config = dict(
    model='image VAE',
    crop_scale_min=1,
    bottleneck='kl',
    encoder_kernel_size=3,
    decoder_activation='silu',
    decoder_block='basic',
    decoder_dropout=0.1,
    decoder_attention=True,
    init='torch_default',
    optimizer='soap',
    final_lr_fraction=0.05,
    warmup_steps=980,
    adamw_weight_decay_other_params=0.01,
)
Rows from block 2 of the decoder, named by matrix and row number. Rows with one number belong to one channel. Each number is 500 + 40 x the weight over the matrix's rms, rounded and kept within 0 to 999. All counts start at 0. Numbers have three digits each.
# convs0: first 3x3 conv (decoder.mid.2.convs.0.weight, 128x128x3x3), inputs 114-127, a 3x3 kernel for each
# convs1: second 3x3 conv (decoder.mid.2.convs.1.weight, 128x128x3x3, transposed), outputs 114-127, a 3x3 kernel for each
convs0.48:440456484397428497467428475527437416481491471468482530464549495514514539545505515494542500477491517514419493453471532473532471453461489465495461494574491519606549518454500469527555512470474538556521503529507437438537470492506558481432556575499508553464504502396482495484423557534404583550519541581453505481498528516479466547474486563505506555437480489523544463587511483541439490
convs0.49:518483513497511479497505499550563541527581535557558544493493450512489522508484486465501516482459466487469463463473513505469474503491456516500501537514512515494545471501480516520500510478485543471464495484468474490510569523539472456530503491523535506512498498531530500500420509448444432480515441445497524502512531521514536478496476454484455418476541505432477459500575568500586534
convs0.50:492522534503517531555473504498493503482534525520504496507415562453463536495482529481544501502576567496521483466509525507512520494474515485400548499478531494504484497549484459503498470520506484558506462474515476421489506477474493491505507497477489479484557555533519473519536432555432525571534520502534461506489411475434512495487548544525492523485515489459510476501475480470434476
convs0.51:480454550438426540455444497530544540503456492495479537549459446417498491507492537467477524495513510448502598492515419493460512497482549466484466499478515453463497523576516507422476424453503442563533434496625460470507498478529542505447602485497515508490548495486474553531412431486457556577487448613527529411430401496580440534507555517497470483468491536572501527551475502552589456
convs0.52:534499515506486531548504516527514517467464502508479495473502437496511452450477508472510480462582499431600562507509512508467495479556500499519499475448563540485518525495476475485494443413499388461543475498525462495503496513463536466487529537489492520515481506551491511481477514549494588527473537521445444506472428517452453496489522509493487508537483519535462526493471570535547525
convs0.53:460467495420404420427455505539509505489527500497449519474511584463472538448545494541528467529465443452418487558491470535474456568474462413491557519481556475552467502489459462512551497475527518588543527525471613516523466516493477500487459548569494525514487522587512509475571524579528479524545557500413402454447406446532544533514544449501526514488473466552491489592623487542546481
convs0.54:486472490455472505459450484547465493542538498490507538512501485476515431520478433458592468473522543459543505445582478462457492516486523494508562540503519461534542520447519489442563480449554479521546429466577479508510502547492464573469490481535463448496465518494480522465488465481550496426554524502525487538555506567475461545530368451521510492402493532552502458490490496586419444
convs0.55:416442478407423479500513518523572485491552531524489520598553573516574532518546573473431470441485424552431547538531503578470599474499462497548514416495515459478449474535540492486504545480571536455501635532512501506504547544594524463424440452500554574477442473520475536533544529533485444469461591466489485529540554442292413530441533396510509504542428504437523524431499566407513490
convs0.56:491446466498534481535518552538464550482470487449493462445465492388461553526506543525594510524473485552493569441529505469510505500383478507435481461484486514550477533483495495504565548536522532550509483510527531421467490455539537503525424559584553514557547500521511547432546550512476514495489585471450498559485492497552602560474476463520465490576554456532565399469552475441390412
convs0.57:486484503513536485422462458506496497514512500508464492499511548527535484482488483523560573542558529438459459472497431474490515562515557572509517512457488486508464536552482504420471508554520475477436490480513489522506554482491507495485409462524548539508517488484493532540427568580525510570445483493605477532572560451617508552573476547509507506484478484424471443502509468559503524
convs0.58:468471491457447474443455457545474512475507515488481513457460555476459466492546478523504503498483487489470523596501512548503483579426488435500503431509503458524564473506517452471510501505561476570475487521478538498413532462537494561547472497553533518494509468442486536469551560533537464439582479501500409421452500538558514425426541507493521514537510465544537487530561519549483527
convs0.59:415423505445432531461471516512458426497542442541545508503538515515548491517614428505509508483471515479500499482475505480504529505427443551523466511545454564578474476419445577522461599590550466470565468504582518482481453541525562506534569511541508500507522535506490604583434588566350470567483438512471527518488504512448555503465472427444522477409514544482601527465412487491448508
convs0.60:520531532511496514478513495520564544481437518471486490518534545464507502479548480589578569531588577557613491513489498550511522519470478487499520468516496519538533516503485521466513555474506505536518499523516457458526539471518535497498507606440526489513472469478519528478565536569451539477534516456590524406473503494472541441497528507516444513546426485477533453428520475458407545
convs0.61:515518500532514466494475458447523518476526489523472452488507480473473489484475463560517468493504562497517438541528474555453517531439560438468471435499484492485491485503429480498426550525488538372505505452521470559492475530498539544495556433450490477491489503462516529521581484453530452511448505543455504513468530479545472450444534506488580443588471503539498561498532520449547561
convs0.62:508500494488493483497494528449428418478464441432441395479504448514506487473508485494481484530524539522585558521496496461487497503533507492527509515471494500466505566514524522435470538517445468523519494536520538492518409460395489516501489474517447512484525485453537497506454454529523474519516494531451495541478485521530546545577545493528536516530597517491536423498429472517449492
convs0.63:536568579516441483511484496528531553508566396538537526521511515554513459504591567556562525539514557518403471464424518479499432501458460533412473526541529513521519495522498510597581463398499538546566429350402496549557499482516461429404535544501520493491526530534511511450536455558519460529477524515506432443470387374553524569474553491484570627524429440459451444470488452570514539
convs0.64:425411465487445475470490457479524523504466523483508445524569506484501568545540563510478521457510488483435486566460561487463422529612557508499585444484398572526466498470469572617635513490416489410462511566476516387528588485512564335490495533500483501616512525581533503538479419596462594481557566518508490507444527647480504415468489467473517576536488472472415577385447421509548512
convs0.65:475504517483495504474500494559540536566559544544544548502502483500470464496448484452521509468466516508541518486532508501486519450507501499524520504478486538498485500517541493538494504479495452422447472454474469513472445412479487464475469427502482524509491518553507524536471512453481486550440497486509477471509500513547541507522537511502481512483459503533515411540477503457493489
convs0.66:477507501532544525529531538497500466485470484441478502531536527515501486455522462506527551525573563571529500481455488510495496526519501476467482489514491517520500493522499475493530465511525476434562502496531484534441492493492483525450493478471494515541564521455485493536537508521492472525524535492529492525449437492509479574533542472414545546530524511515482471596575517550553530
convs0.67:442478506470498492534498493422454457457546516459449503550508536535510419410538499492511456571522416478539479502466455579524517515523528524459461510436482411416548532492541512531522599580457484528482534528505546475473463521495491549458605487449499510462462528512459468470476440484581470453524524459485459479549545493501480610472421505520575498554459562511431468422427471532540490
convs0.68:368459495460483534452452467537508470533540524493445452418520482556520551528538456485468427497445478498560488499520523470524494492481473533467496561517429461525421521518478492567434457482465504562581497425537481454593430471486580530489445454523508479555509471511479500439494436554563484466565497600466412469534407513454585535527508512481526504406538499542433459520513467416516507
convs0.69:423491503444485522487476484531501457521433534553492520512451482521572439492492536482543540534485478491427537437529499486518462445523461546388490466468491525480520451466509489457475491529508485568399538501498467496516468533514556455473532490515515445492469467476583483494455512560635576511583373493432501496536563502513459496488565460441438535416461564488579542430500452489570463
convs0.70:523513537525495509484501519546533543531524511475495483523522465495450491509446506500528534540543590523563473506477520483456506467519491500502506508495503535519542498529526553530518524524480427465523460549510527516495436487507550524485510406488494492460488530486494463438572514533407487554464539473484507503492454441527484513503527442606562490484537506581541523499530567519491494
convs0.71:378394485422449468468485496500539505553486449480507488468542451452492476529475490466467502463490487450498487524515491547475499520513474449471520434492423437488543559501468494492500534539605475485525566446551529555472490532431536538518492433534529577536524463472446477522475587519450438506448538484520605502502592455473483492460490525580504438506554499519591514480598597401427554
convs0.72:511512516471496479507463434501539519489470440524458499484541527507523549450527566550525484486518505473375462451507472490523505504547491479416534518544551514540509479562497495433484454570472478518501474575563513507499528516463573505443483529451497484441549453365479491416496496492479562517351504477574506440517556565503502514542503548545513480487416410535501514585475467554442485
convs0.73:475504466503478482478495504516449549498508493462538513529508494471436513523484538527465466451513544508437523484528505521557497506465486564468558567518405527540510530476562533572549521525496475514523487479547568517464543457463574541541507534532527495490539523513472409505529577500466501527523477514537452424498418509494582494451455471518463485498545418547515506593516548512509543
convs0.74:490456488433391467478448460503524495481543502503477499532475482459548545487449532488536498545495462507561433540443522531509526514567476409482417409498544453479577505521552466491520565594452504443528468471415476597465490582501554567459524499498477504542483508527492486500445446389562535424579503502535614395571486463503397529510424454483513482505523538562476557541430502507502440
convs0.75:427432481528459537516488501492493468472467466512493467476463496437554496508488478507488476509496541481486510501513489558543482492484446469465581511459482506473570530433473510470495473558531472576410439528467437467485546491455502513460519509525452509523416554633483532518498650536502542471578529511425546476503540453431402506552380440533476527402393550531592578549504576512531472
convs0.76:502536497507512504495479455482459501527539531521564437546520519541475489469410511504566466522533424517559515472498452520544467566436590474451487544480467537561570488542512454538513525467539421435491383468442528591502532444549542472544514475541481486535549526511532464451547518529538513488546484479456434413457490511512495548528554526476534503557657534355517450355541459547756525
convs0.77:394410523451436501480502500465518497507548539510520540466465483510462543451502457552515491463483464527484503531560512497522500488516497474496575548482539495485505493470441546489470572478483551514457488441437494586550485476526525469513458524429503495520541541572513508527450523501448474511505573518490523534477447503515500465468463474543566518544485472456392466549461509441492571
convs0.78:500485476477438493499464494499505513518474486477475425473501504494437483457444517565510505541546508564594526478548525451521482509472508524529518499507503515503551484543524522517540529529576443508456546523483511510509590444465501488542502517458487465511564494513494479452493485581556556487530510499498384586399465542474529489457457511418475498519555523466444484506441463415469465
convs0.79:420457472391436504450491483519445488556488497507567479522524385500568528492509478503518497500465512403478466453469485523471449524527479481440426541526430477484498640448525529537490466557429550625460462444546567458501517524565530550445511552473490486478464451478486565480573562448461465480499373533466519506510513495517546466472452505613510512454549476434578471460530491519525543
convs0.80:369428478404509471432489508580530431484492501510483597525543566498457561523546508542516519483517384473509505453467488521462479494522473566556407511467538484458527489448495475527451439519558468495536590446513517556472506486578493474544557431509488496448501482508543532538446453543461453497479434470490442427515502448479493450512397422379550447457460550546508508559469552548504433
convs0.81:482445483488444532450404519517493521517557445515487523505510522560455526560477469540546479575575547463509461442505520451429521540467463569489462494488486526472502501472495448434445428449515524469393520558477468485407505502549537575558497476471480589492476513346451509477519561538457552571497497474440502383438561455520509463547507509468456398525517536423607482419532469481477480
convs0.82:481515524464496506458481510541510532522510545505515552522498500554500481572541488491492511409443478428420483461430513470443462424503486462500490457485507508515491473491482450479459497450443468485475502513484472527522508551514509515557500508482509501509498499518450539484490525517449514548507490482511472506489528481493482506490521501518546517498523471522490513559490512550584589
convs0.83:329433540465471515506486503532513460489492457491474519469466522500506489497531505467464495494483539531493501402466487457488493465458450473500465537508522504456519526509484560501513500500476475469512496497471509530524501510461509501463479438485520528474521463490508502466423443499460510476423473529491522415448527479462517496491495469466441476522459455472515538423453465486440526
convs0.84:505522533491484496490493513506543466511527483491502505495489503503504525457488462496541498521506506476489493480496484477519579518485464521525505526501481534505485466463488493472477515494535478453508473515510494499551508525530526511498531432477499451462488476502471496457596588452504594589542509433557473502552459430484521563511626430579523477423510494529482469503491528485507497
convs0.85:524476482468458495536491515522532471515503462532470463462518511448491539481503536504540524487492550551493545563531486422531550481553502505486496528456541453487546548539510507495513444454557453461519482485558438455503585473502488617465530527519462442503497487479529476366547614478473523553484514448580486544586643489557558478557501511486526495482456516525447428524449441551526448
convs0.86:539504493470441503475450518513482525465555484492522469490518496538418476544549480577487450573498491640531463434512491476445513521449489503481530491496475504556452505447523454501501515465529547530483540541457519522489493533491506478558533548505523517496474508499496544542499443435588513576527526475545549451481476445468514448530448458466502501531492503541515473489468476493512540
convs0.87:465529513490566483492506475497494471492537511488530516502480480451503499490508521433542508439527477462520477485438455471454530507481536501462525451479567512524585479500467523525457496507529468480509475478538458533563519513497541481520549511495478502552542486495531482511447473542491471527515547505444536476536536573519596617529490534519462454483504490515464471594416410605421419
convs0.88:471492479457445508484498449465522492518442505539469583407515456426488458502502523444421478444529503491521485490505489488533447537558544420420450474513459499501557507499505566501493484534477542633415505462403501462438497556473586438385490452509425468504471434525531548525465484346491449440541509541481448438462476566539447596620539536497523579416512509548429457530507486550510455
convs0.89:506484491522504505519506473493465501474502482463480470476506486519500507506544538498479466517539521493524501518519511479491519507502514503522482512445500506485484503475506530487489483475481534516465550526483501477440535473492518518501465462499499465495457485474479499471459510470482518505509503561497510515509553520530526522458424448509426457455499423500515512504574520474499448
convs0.90:536500527486472506483498516484538556492567556510549536481495496482447466468510471511490480486475489507494469475497457498504500480459481472541515584559534515535506454503521509527558471480507480497497504554519493498506512468515521525542503516485495506461512477446499526483520530492525509535556547541463513508599509563531602545469492521523450465474455510437515496528521477514530514
convs0.91:495420486449447437474439559524521544513516474469479499543497525552486518584486538540474519441476494474535464513485550398470518482491433501557485518464566485425574486514499527531478523479451568474501507497542437573513491490565532513557470574509494503508494457505490483504538495462586643515573437547427517472455552596601372527511494508402464499442469471558443524520477514475410447
convs0.92:523514512460481513473484500467526451473443508483495505488477442528510464462581508446409491449465520429540462519456596461498536523505461588568568518478558466463519503431490524484502506529532589545495589482451497503467501553455363592502492453531528517481473469469486548529478454443495451520504464512520513403528512429509523464429461539460415510433499475630572520564441539498433504
convs0.93:469451497469468461488494484502481462469431482509454453506518473534580548541487551499451514494445523476528490499470459509431432540489557489585461409492482508547471495489454482442475518470498561399544500508553490497515491485545420521555444425540509506538514538573516513533510462590459482523529482522456596411505603445528501545527541475441511533498489498492503516547460410521487442
convs0.94:410417511408429475490503528460472465479475479484417522503486474527424479519513473450469549461520501511474511477497498516530445522506555496566521523499537476424543473481519444471561476513487534441513542539512487509473488501510514476532522559435542545551522487437496448521419463470484492481551492604511512502462485538519531522463529472474497552486488484516504479497539449437529496
convs0.95:508479510493459516518526496534484496476506458511463470452491464461529524486483485562482440575521527495603534475473528494462520434527457403449572539538472464465491504464497481497495543504523465524493492445500520530461487478453566454488446436458536508487481524562552479479488551516511446527483524506457419449518406444469474510497506522514477469413443544539566475522415455478492479
convs0.96:451449471493431447411447503513487498530604518454505545468509480541480541578563503465505563462474462443474508548544503474386459571454546560527511557524489458513552478466497396565497528469448506530477450454544633465483471495491543425527446523514473476510444492544519405506430498480469475529611510589458504543472480569448559474575534409495549516492448527488417563477517506411542429
convs0.97:506464529525518465501538449465501499552476502518420489550518483435401485464492507518498483568542539516495522558543505534568447471527482556465595509474481514484514465469508499466463444483483525471547527522529505472501492465485525470437515498513507553438488468450554472495519510513489493572505472504519600534566462555529374581426498521547500492501471478499461442587457447488536441
convs0.98:513493489454485498462514481471531546483550473507519468508518486549380502483471508537437506415513480540514521501517512472450507521513558504485500456482570420493529479495503486549474499520491489536430477397460497472458528456545543542585538524478473516477523446405501456477518576500530399531489515401522522552572473471556491530564488527535555442540472569406479517453475547479451402
convs0.99:445470522449450510422488519493498484488526439521526480464530544556525475526436468531515499497496486459557512594542455493462490480528461499561464510473527542509541522602551505538506480457456568473525490427462551554483596487529572450505444428494431447486507565460574569507499485515483474520524593583506520530514543471523537522480549451510563481517441512396409529499481521493572553
convs0.100:517532551519506488463478453553554516489470498489561507515458449498510533513479496540576601422522466508510564516539473504501536519498467489455513476519595478461532487518494489491524521458456565510486436491428533479561468526617392486517515503444537510466491476499461499472526484411523529422563550501480505556495593606506583574434515500470483603499482552551492485528478508460383479
convs1.48:546568435543486471450531529508477477510505468510461408398468523497437490472441530529521486468519488448460482512494492493507594468497496413538501528611523472534497493436512495432496546468495484530527494455499454466481506436478552471437498458466494519487538515529463416480480508529559453468511553533563502496531442483553521468559503544515506491460530493494644505586555462490451529
convs1.49:539539536504514498508483454478487519455492512440486457513518483482501511499460495512517465498519488511522514444489513466493520475508517501485491518527503510498525522507502488510496495484492511504513512544522506490520470465493475504511497515541527515508528525503524505491498524493502484492557507505512509517494487501497504501573517546538506503532515508538503513543530495541522531
convs1.50:479525477512498497489462542508533521526479482487471444461497522498528530473546585509485489475482514477478458467464485478494481541488531519504540507516519497526476488515502544486491479503484533563501529448498516491506499476467501511506533525484490513541469448482462460537537472510528518492523478484470482526474512508489520503490471481482491488455473519500539482531480523498445510
convs1.51:530402488492453505519456514469470499416520528459493481516502476483427527510553501452542578512486496471505492529505444461487478505455455532494511527451526526544511517537496454533537542532502485507551540504487513493562602580531477496498473457521491482497494494455478506504445529534448545518511551540511538521489513526520541502497511556454477495470439499496431572546536493531521500
convs1.52:480467446482539502502482452482496526534489500498508488485538516494541556529515514480467524494443541489493506516534516531496485527496501501494518467505530471516563465494542500478502521546500460460468472507505479510500508475507518478497515526530512520538472505491522488457475457532515505488515493499481468511469520502519555552461458465474463465504491468459447466460497530502532532
convs1.53:411507493522581557556577522520505507598423477495515547513514523464473442550484476575601550542482428537475507534605478559531542545534498582495498512576536502596555596474514539501479473459479514423326462426460495465587488461461549445516492490459524516490470515548541513437588406456554454485462556513508456500511610478573524488511492450533459413510519511467556537574549482472457447
convs1.54:485552495505466460598508414467416494459509443488521503536509494387444542379440479475540483504511533551525522493517486498494512536438494449445501506491506471489561503478501471466496492521498485544532526565514549497495507537513561563532534519496524481464506507470502499472476542480538539473480543555455510481479648435529542428535466465458553524475584487472525460476465485495424426
convs1.55:513499461406451543472484565572499477435520557514573561559462506503480549521465482435559435513507582531467486499462469377512528531383416477478511513569438451447473482514456559459513503488519466577572583569477518471508531536497558493468485510517496505492480464484497458550466523536528515472533430507496537537498409410426521514446532509487560514598490556491464490459445495553541552
convs1.56:499483424517511504576445466428432468538399523460641570505428432511591450522485460508547499449510461453445418523604521533538429506467551551484549505506549488564502506501482534485498511572501620577592548467607432490530445510458436492516448486468501571454470538531486499585506408505460592549467443427467524506591521520491513495529543494466441503532551514476532514576528452552478465
convs1.57:450470508513503505518482490526562540569548466487510444524530547526461520514516510478526492482395460404442481498499458491450436540508531544549514496448441469436514497469517491570573448485497533548514535449468478515509508480508561535539504500462450477508476530550525573528539487536503503473444480480494486442550552491488488497540507482524533536501518472479539489537565477445447508
convs1.58:517477480529496533521472530470482511503508435525532504518467490493553489444509508517540522437467528487502474460511524467495521462500473489497555526531482474464471515494523457479463506514489512575535478469573473476550486492528408433474472534461521517549434515521494504527516446484552519483534427430542461500496446417566485472507516528428481499530531548544509510596502528541509504
convs1.59:419514537482497532469504555511562552534519544541514559589507496525520429476495494467488491499487516457473562506472538458469513531485518517444539505408497425474517465494451520490544474472477517506502476414481510456467489454576604567555475527538419484595422557512516545522518599467454544514447442467476489552507471583470514483519461532512500490485465520474565477463580497465430539
convs1.60:473556459481500507461463487552612466550558465507563522452526472413532503462476507466373470444440426512420492535521518480547504416451475505503492471444541457449583475557553503503503568476538514555538536459562532424556530513506415531466464485461503545471542479492469494481461375527525467542441432506557617479505554479530561508491573501527531541540458472505554517474524495494521534
convs1.61:485469527508491474533510503525544491487517587477454543408449554416497507461486493511505430537528448509493520467517467487514454487514549548505519447536500481494499468502504486479458475518493517430555543470506490533452502542488463414497472425517433520492523527452535525403486508532503471486488513453529501503510534599512531562538529422580490511501471465489442520460447528424529513
convs1.62:454492495487527515481480515560513486536493485561519517475521489520512494509539488512493456516485495502491486541491487526482511533516493514485513530498493512494491495510488508505481523495496492476476503502470476478503482490513495534524505499489513532523483505503461517523496537513495522502498509517483515493498503488505510511485478475490550520478505496476491454488495472495498483
convs1.63:521528594417471417466433467459516480512479482380498456533465559490427518514503539509567531484591465509433511490507529483521510507519556532462494521478516412493457467475528464431568507443512489548471556497557459444512511497546451469481459499472550480522554523504514491464465448476437541497476541486427497474522489476510519466526483460533477397478417528559591459490424437487468518
convs1.64:548454543517482595447529520581483452524474464445501553466555513512524482487475498489522558504545537483517517507505514486491480527509511549431437496427463471459508508542482523487392501490405553525537539456470510524568473436463470548482604515474467500534513452441468443565480465491485448445462537531546520463488447534552487465458551506491481502564471546563495569490496532514568551
convs1.65:539522492468483480494458520449460504450467493438477463534516527496499502528492506499476475514506510499492523490522551495503513499510517515473503542483508529493491512509506484466502505488485490510502509558493517533492485490497520463495507493505532525489526538463520519496500524474507537491536532501497516522517517473529499464531516511505538539527539547518538539538556545533526538
convs1.66:483455448457556495415458538507540581472473553530457543527488518520473510473513502455473458444439419513455438502482490484515514520512503484509499470519470524515519503549538506507543507533503539473488443502511517489498511443492466441450491508479539489534547524555472520486464459439456497482475473455467489526522440517557494550493483509501542509473426480496442450504446459490511535
convs1.67:459423501539498506550535512449458462498551436566589560459485564537456506490527476544486492523473514576495545511516503518545469445539507481483570569533505430458481514449498478526538591588537516573453590585463558533506528494517507491504456534516516596527489483566489533482587561469530463494533544571469487452514550584451558543473518446475418417460558568423485445463522527510528532
convs1.68:564517519569423546457565560571511500501610512549570539460508429500535493433520525511410472511522586525452502511539396475496556487463534460403507529420444416484476479440470498507471590612539524515570523439454464414418467455520514619498448442485490578507546583481428427534528573528465541436490483466497450482498525551533511529526405512520567538492523477486513555558531508404528467
convs1.69:517536503459520498497524589474393528549510501565467462516500475575494457479493533468487538473457478459429473428511486482480516462422497445472501512519548484505501458445457540507465459485442462501554498490479595504502481506457508524502445516538538469486525583518496529478396536469407568497489555541470458551581453553525464606459501524539494489558493527516584588437547538537531488
convs1.70:486498510483487487492479513480446488485502486524513490484488460486502496476485528486495506502441500469470461489502497502497522513496522494497527499521486448450509487480495493469501490480499510500492466466515484503488495483504501505489476469488494519513520517512501478466534541510495492536494494485502445475527476484491477517519484504495485491526490505489455467468477490472482477
convs1.71:483500469462557547486511500502526524484472465535418475442468491528508590508528429514496512529546522486506531488477380516535508451554549500464505551541592522511500480420501485497500507500459513429493541556545497494519504519488511572469508536551447545475515501481546558508498506492577491536502423557533524462566527600540466504560442500502427520492461427478605557486606561464450432
convs1.72:556587543520532488494420491453423419409384437448422411469457499504530539455507534545613481485420534558408426495488469443603492506568528496454488503582524507615575504543493520487449458451500561560506483514545467497569503481460516500459572551473574498464548476498503521610517524501481571617520503475511490447471481464530515508547583529481480538585506485529562531485491468480451421
convs1.73:551594550581550574564613487498482488459513612478572522446491526499544559472464537476470450479526421523489445514486537510465502505584548509504493574468589439526497519549510433417452435507413533512389462501496491497418480454492445468507573474417450492522571451519595481497542475584502543470551432501371553460494583517419609463570515528473587556581484529510486490546492429488436467
convs1.74:510503477513475497571553487431457456498622552482498593440570550456413505547509510533463435511429405486561457487476494465459508448510441394513499432526514484463479529427462523462503471524554550508541496579469481514542473490493523484527495544512487451493479449449427533533445456468503409450498530543504480477481498490507432431462444456585495450455602504510466466503630488433539482
convs1.75:559460506539536514586475487539561551510638538499544443470488498403502483469492509445494529574491492427519500456480499453464530487516550490529481592546517491469490457439499513448483539535550448484424553565509523519499481506466449508526489562482462478581419504473471511497509527535489445520482498466457518533473451523518509508547589558590552525541537521533523505467535457534464501
convs1.76:484511487563491453444558487572603515552555518455602456501437485450476460457406501492514441458426455570575501528401447428510514520324474419443500464556520522483478537489451487423515488467500490531559574580596527566459432496469454498546489518481463507521432493562523501462501482454507453408465399478525503483474550530501465511471399365507493507485515406533560473532516547494604506
convs1.77:463429484531536426480569524441462448523540503500546533509589527482554526499563524507510501516507498521473490423444494529477524509447454462442471570483542515500548584539498519562508512497498474490498518525543514452487492480509463518460483538476516502533507449592539513496476482458533522539521517585517459523507509521499523540446487545490470512496457559517486412537474468469528552
convs1.78:497463512566460572512526533539541516499537535537550544488600560487506451505435471478458433453475444525475513524528474507512490494494450518495475503499509492474491475465461490476493505509506544468460499490485536546522502474456473469532479455493481541485463490480542490509492481487441510494523528491516439486508511520478534521477461450487486525544517479502462486554458529529521492
convs1.79:448470480512462443499498477508519527536544527595491470450476484443510482526571510549482566489527494542479499493459481522465600513572523514517537551461471481424426578539573451561495465495413528520458488447568513390473499484524522551422425499522526501520547556526466502525607554479481530534505489493552576442488470522504485476580471553451520473490510558489491524390433472453461449
convs1.80:544527466469433542494564478541507424503555435552575450481514425563500499485492474528535496498478513527528518521482550502462498534472481525515478476483536516495542536489478583574453449466474456508544446569567492561534436539501468448475526449504496525461465497518459470538465525480504557502491520530518445532508450500499424486460453539505481558511547485606495521502439552473478490
convs1.81:483449468443427484490545507517488483521498447536561434483552486509483507430455523515560505525466460497501509474556485460583559448480550512478462489559546506561521525508519454553576532482498566533502524502521518528471462484460444527488448495470532544526524506558433462541454495504450448521505476502491483490468455544567558492553530513539514544510455499557528496551484518551444567
convs1.82:512503520505501522511509529478478501480500470533492501499453423511495490536489496604624616555580519533535485523516477520495499481534502535519478505524505540499470542514522522540544517517531483475501506502518524527528522510525524511503513528479491506489490477456485468481521483498515486477490498504515439457481481460499482473497496492495504522505497512561517494498494526466500500
convs1.83:489473524535519538483494457547476545536536561479524534535522467507507537497489549517527562461481523491520508492525485480491463509554509478455435485496515486491463492532567484474523528510525510463515538533519498476446489518504514491509494515495479459485500515473538484501446486494449468533463508513504506547515491514515487485465500491474468540486454489474503550523522544516485487
convs1.84:496488476468461549519502539499466467496495497507522488496506512465501481473509483484533539484491490485462473490500486456479506507465477481470484484517489471499496504501501496497489496506484506488475517527492519510520485530524496521517487489485526517509525521523522508535509507500482443490493498510496496499505522513504488502522477495501472471501498496508484483504514485495494493
convs1.85:574530525513481493568502482439532478444459455490491464461525493443541521446480512497522461449485462483460479481500471458514495534480506460527524470526543470541587588536510483512480521460521456590546450519527483514592463550520529452533510566511572555456523503488508504503505510505498566509536489473529470443533427475497497423545541515519567446631533508506545409549498488497459456
convs1.86:516506464487519479501492501489530457477501475480484486521489523490485498542504459493488423547540523544528473506513506479504537506495514522520489478523499470498497491506540545510504538490488510481467519448501526471493482515516497504503464445497483532563498537481514493434525537519498488492519585543509517507548467478498462533489454483548515524531512499428478446542471472548502514
convs1.87:458386573379349523562484546483461530406423532519520525485478518467476488501482511576585506592641531529505518510508465532531509509568521478487493463454503466447428468488460512491476504520508459482494437434460505475514471528535500486538480502530515500502478519472470468484479526482494608521471516466451438473442424490504528529479499536533521476521463449542548472511510470489513542
convs1.88:503475530491489546498451530547555470512492466387441464517490468539567527517496580497474469484460476514543469452512516556509521512527481480469478460441479445524522513494534525498422545525456520559473509501470504513381471519529532514511530445483471470477457539443479459496519493521509571469548459470475559567452527521444558528522421523471479511508450469496455515440497474537538445
convs1.89:548512505524501509510535502482509504472496486471510494506511527506496520504509534491456492489478484510511492492481513505486496497501471482481506487515516508496503500506507499503510515516504484508491476497501489497507486495515503523517498523504512526498518473531507493517499496486499464478494473507519523503513512498517548511517495495497463487492476488504477485487477471491463490
convs1.90:564502566459484560492510565517492474462463488491459450458487542473512524483487503519524476484528534531471487486482495501503534499529492489451498510528526510506471499493532487423462537494524475507468505505500488498487500504493487458481488506496502505538487481479502449493487526463480598560514534482482479479468441441495505481468509523494477490512473471556556508522471472518450507
convs1.91:496505516515466532457535450486544476465484507580473536614432501491481609499566551590433566496506530467517455584487477484483496501513482483528465448582526530511529512415477477458508551530505515481483476528523438529422511509551503518484470489552510427512540508506523534494509511517526469550510461501481528527469475484503468514440514566479497502511544444479513500487517550478532442
convs1.92:558518563440637567520510582492539511458514558487445515511470451509455480532509493495483547511529566533561560522502459467385476484493458539459563581552509530524423528483496486538481520515511528615520511560427488496416397468509522465513514434527450404546507481484548511509550451517548469554494443533498535555517449474457466521534490535457528513490460532444510556431563485509506475
convs1.93:582523480516543536523492492543508504547514466487418438519530483530467515480482523462543586501454544486530513481519485537498500514517495554516517506535505530504520475512509512529540523520540538466523491501473527516512414521555457488520499450462477479511470495477486514514472512510552536512493506474529470569518441528526383527456482531533501490461445509517452504527569480492516468
convs1.94:477499537507477514489540548479500533512516520568553538483425438522502448500492496546478434463490508473498477508502457545495450494471532530524465535508447501510451474452473473506506479507521525489524571508492558556434514505496431467542516559461512492511485488476535490449475522518563560536529518564543493506539512524467512512509464490506521487534522526528502498575474527513425437
convs1.95:471444463428584545484510481503569545595498541561470542483514514419445516475509496458396463384418511540514442426484597426461543485538527485423456521482452462542504465531497524488431550519479440464481523540517473476511504523509553404469512498524460495541443475513527522502495450527477456463451515477461543502463587551507490509542488526490513469506513461508502547548546558523516459
convs1.96:409509549468442621489546501481487417523421420490496531515463437502488560475557572525549513568565525444468531498518504537554470506473501514523487529495496426459455503445410489520485440599514504556513448505540498463463524500494502528457554456613484531487511492479543420514562490511567575521480437512507481527464482503502484558521481452494484417440387455485482502538466512501507485
convs1.97:495540522486514531509577464531545518556442517611500512546450490524470536517479486458422522459481420544418473523486536563441430464529438547458472487619543477586475439455514556480462509500479524536505474485475542522485538520466532415427528431470445441444504429468543480483483501490445525464466457542476518503544502506464528523412466503512514433493469465479459518484544467479541515
convs1.98:543449561551472565512537540562541426475542468488395455509475507494456530487567541470506515516519544543487494464499474434494512521442415480490534446490468536500527484471519568506512522471522523473446490495517503559509419405485437402448442492545491504508522537528522522504500506470464442493540487512452488487516540431546499474503557495506536464494501431488482490553585521554550505
convs1.99:491490525465477463467504501492461416547459456442496471564559520517512500541477575461474492500425464487489489494470510411470545465457482481479446478421434484419496510567537509544524524516543459481498561560509514577457529568486573518477476480456510497507514439469508513519461566535537560519526537434502486522477513495469435535452527491541519527500448565483408471501500456417451483
convs1.100:563542579550498481506411473522488411620537481490449505511555544453530539440512525515477485420442449506470446549480429491490457534505485519465457546531429490522502496517504428443504522521554530565476601598537521489467515504475490556535518522520448523488462519459428514534491535533457435503534517495535475518516478499501509529484490469497539521498555583465533526536515484476439464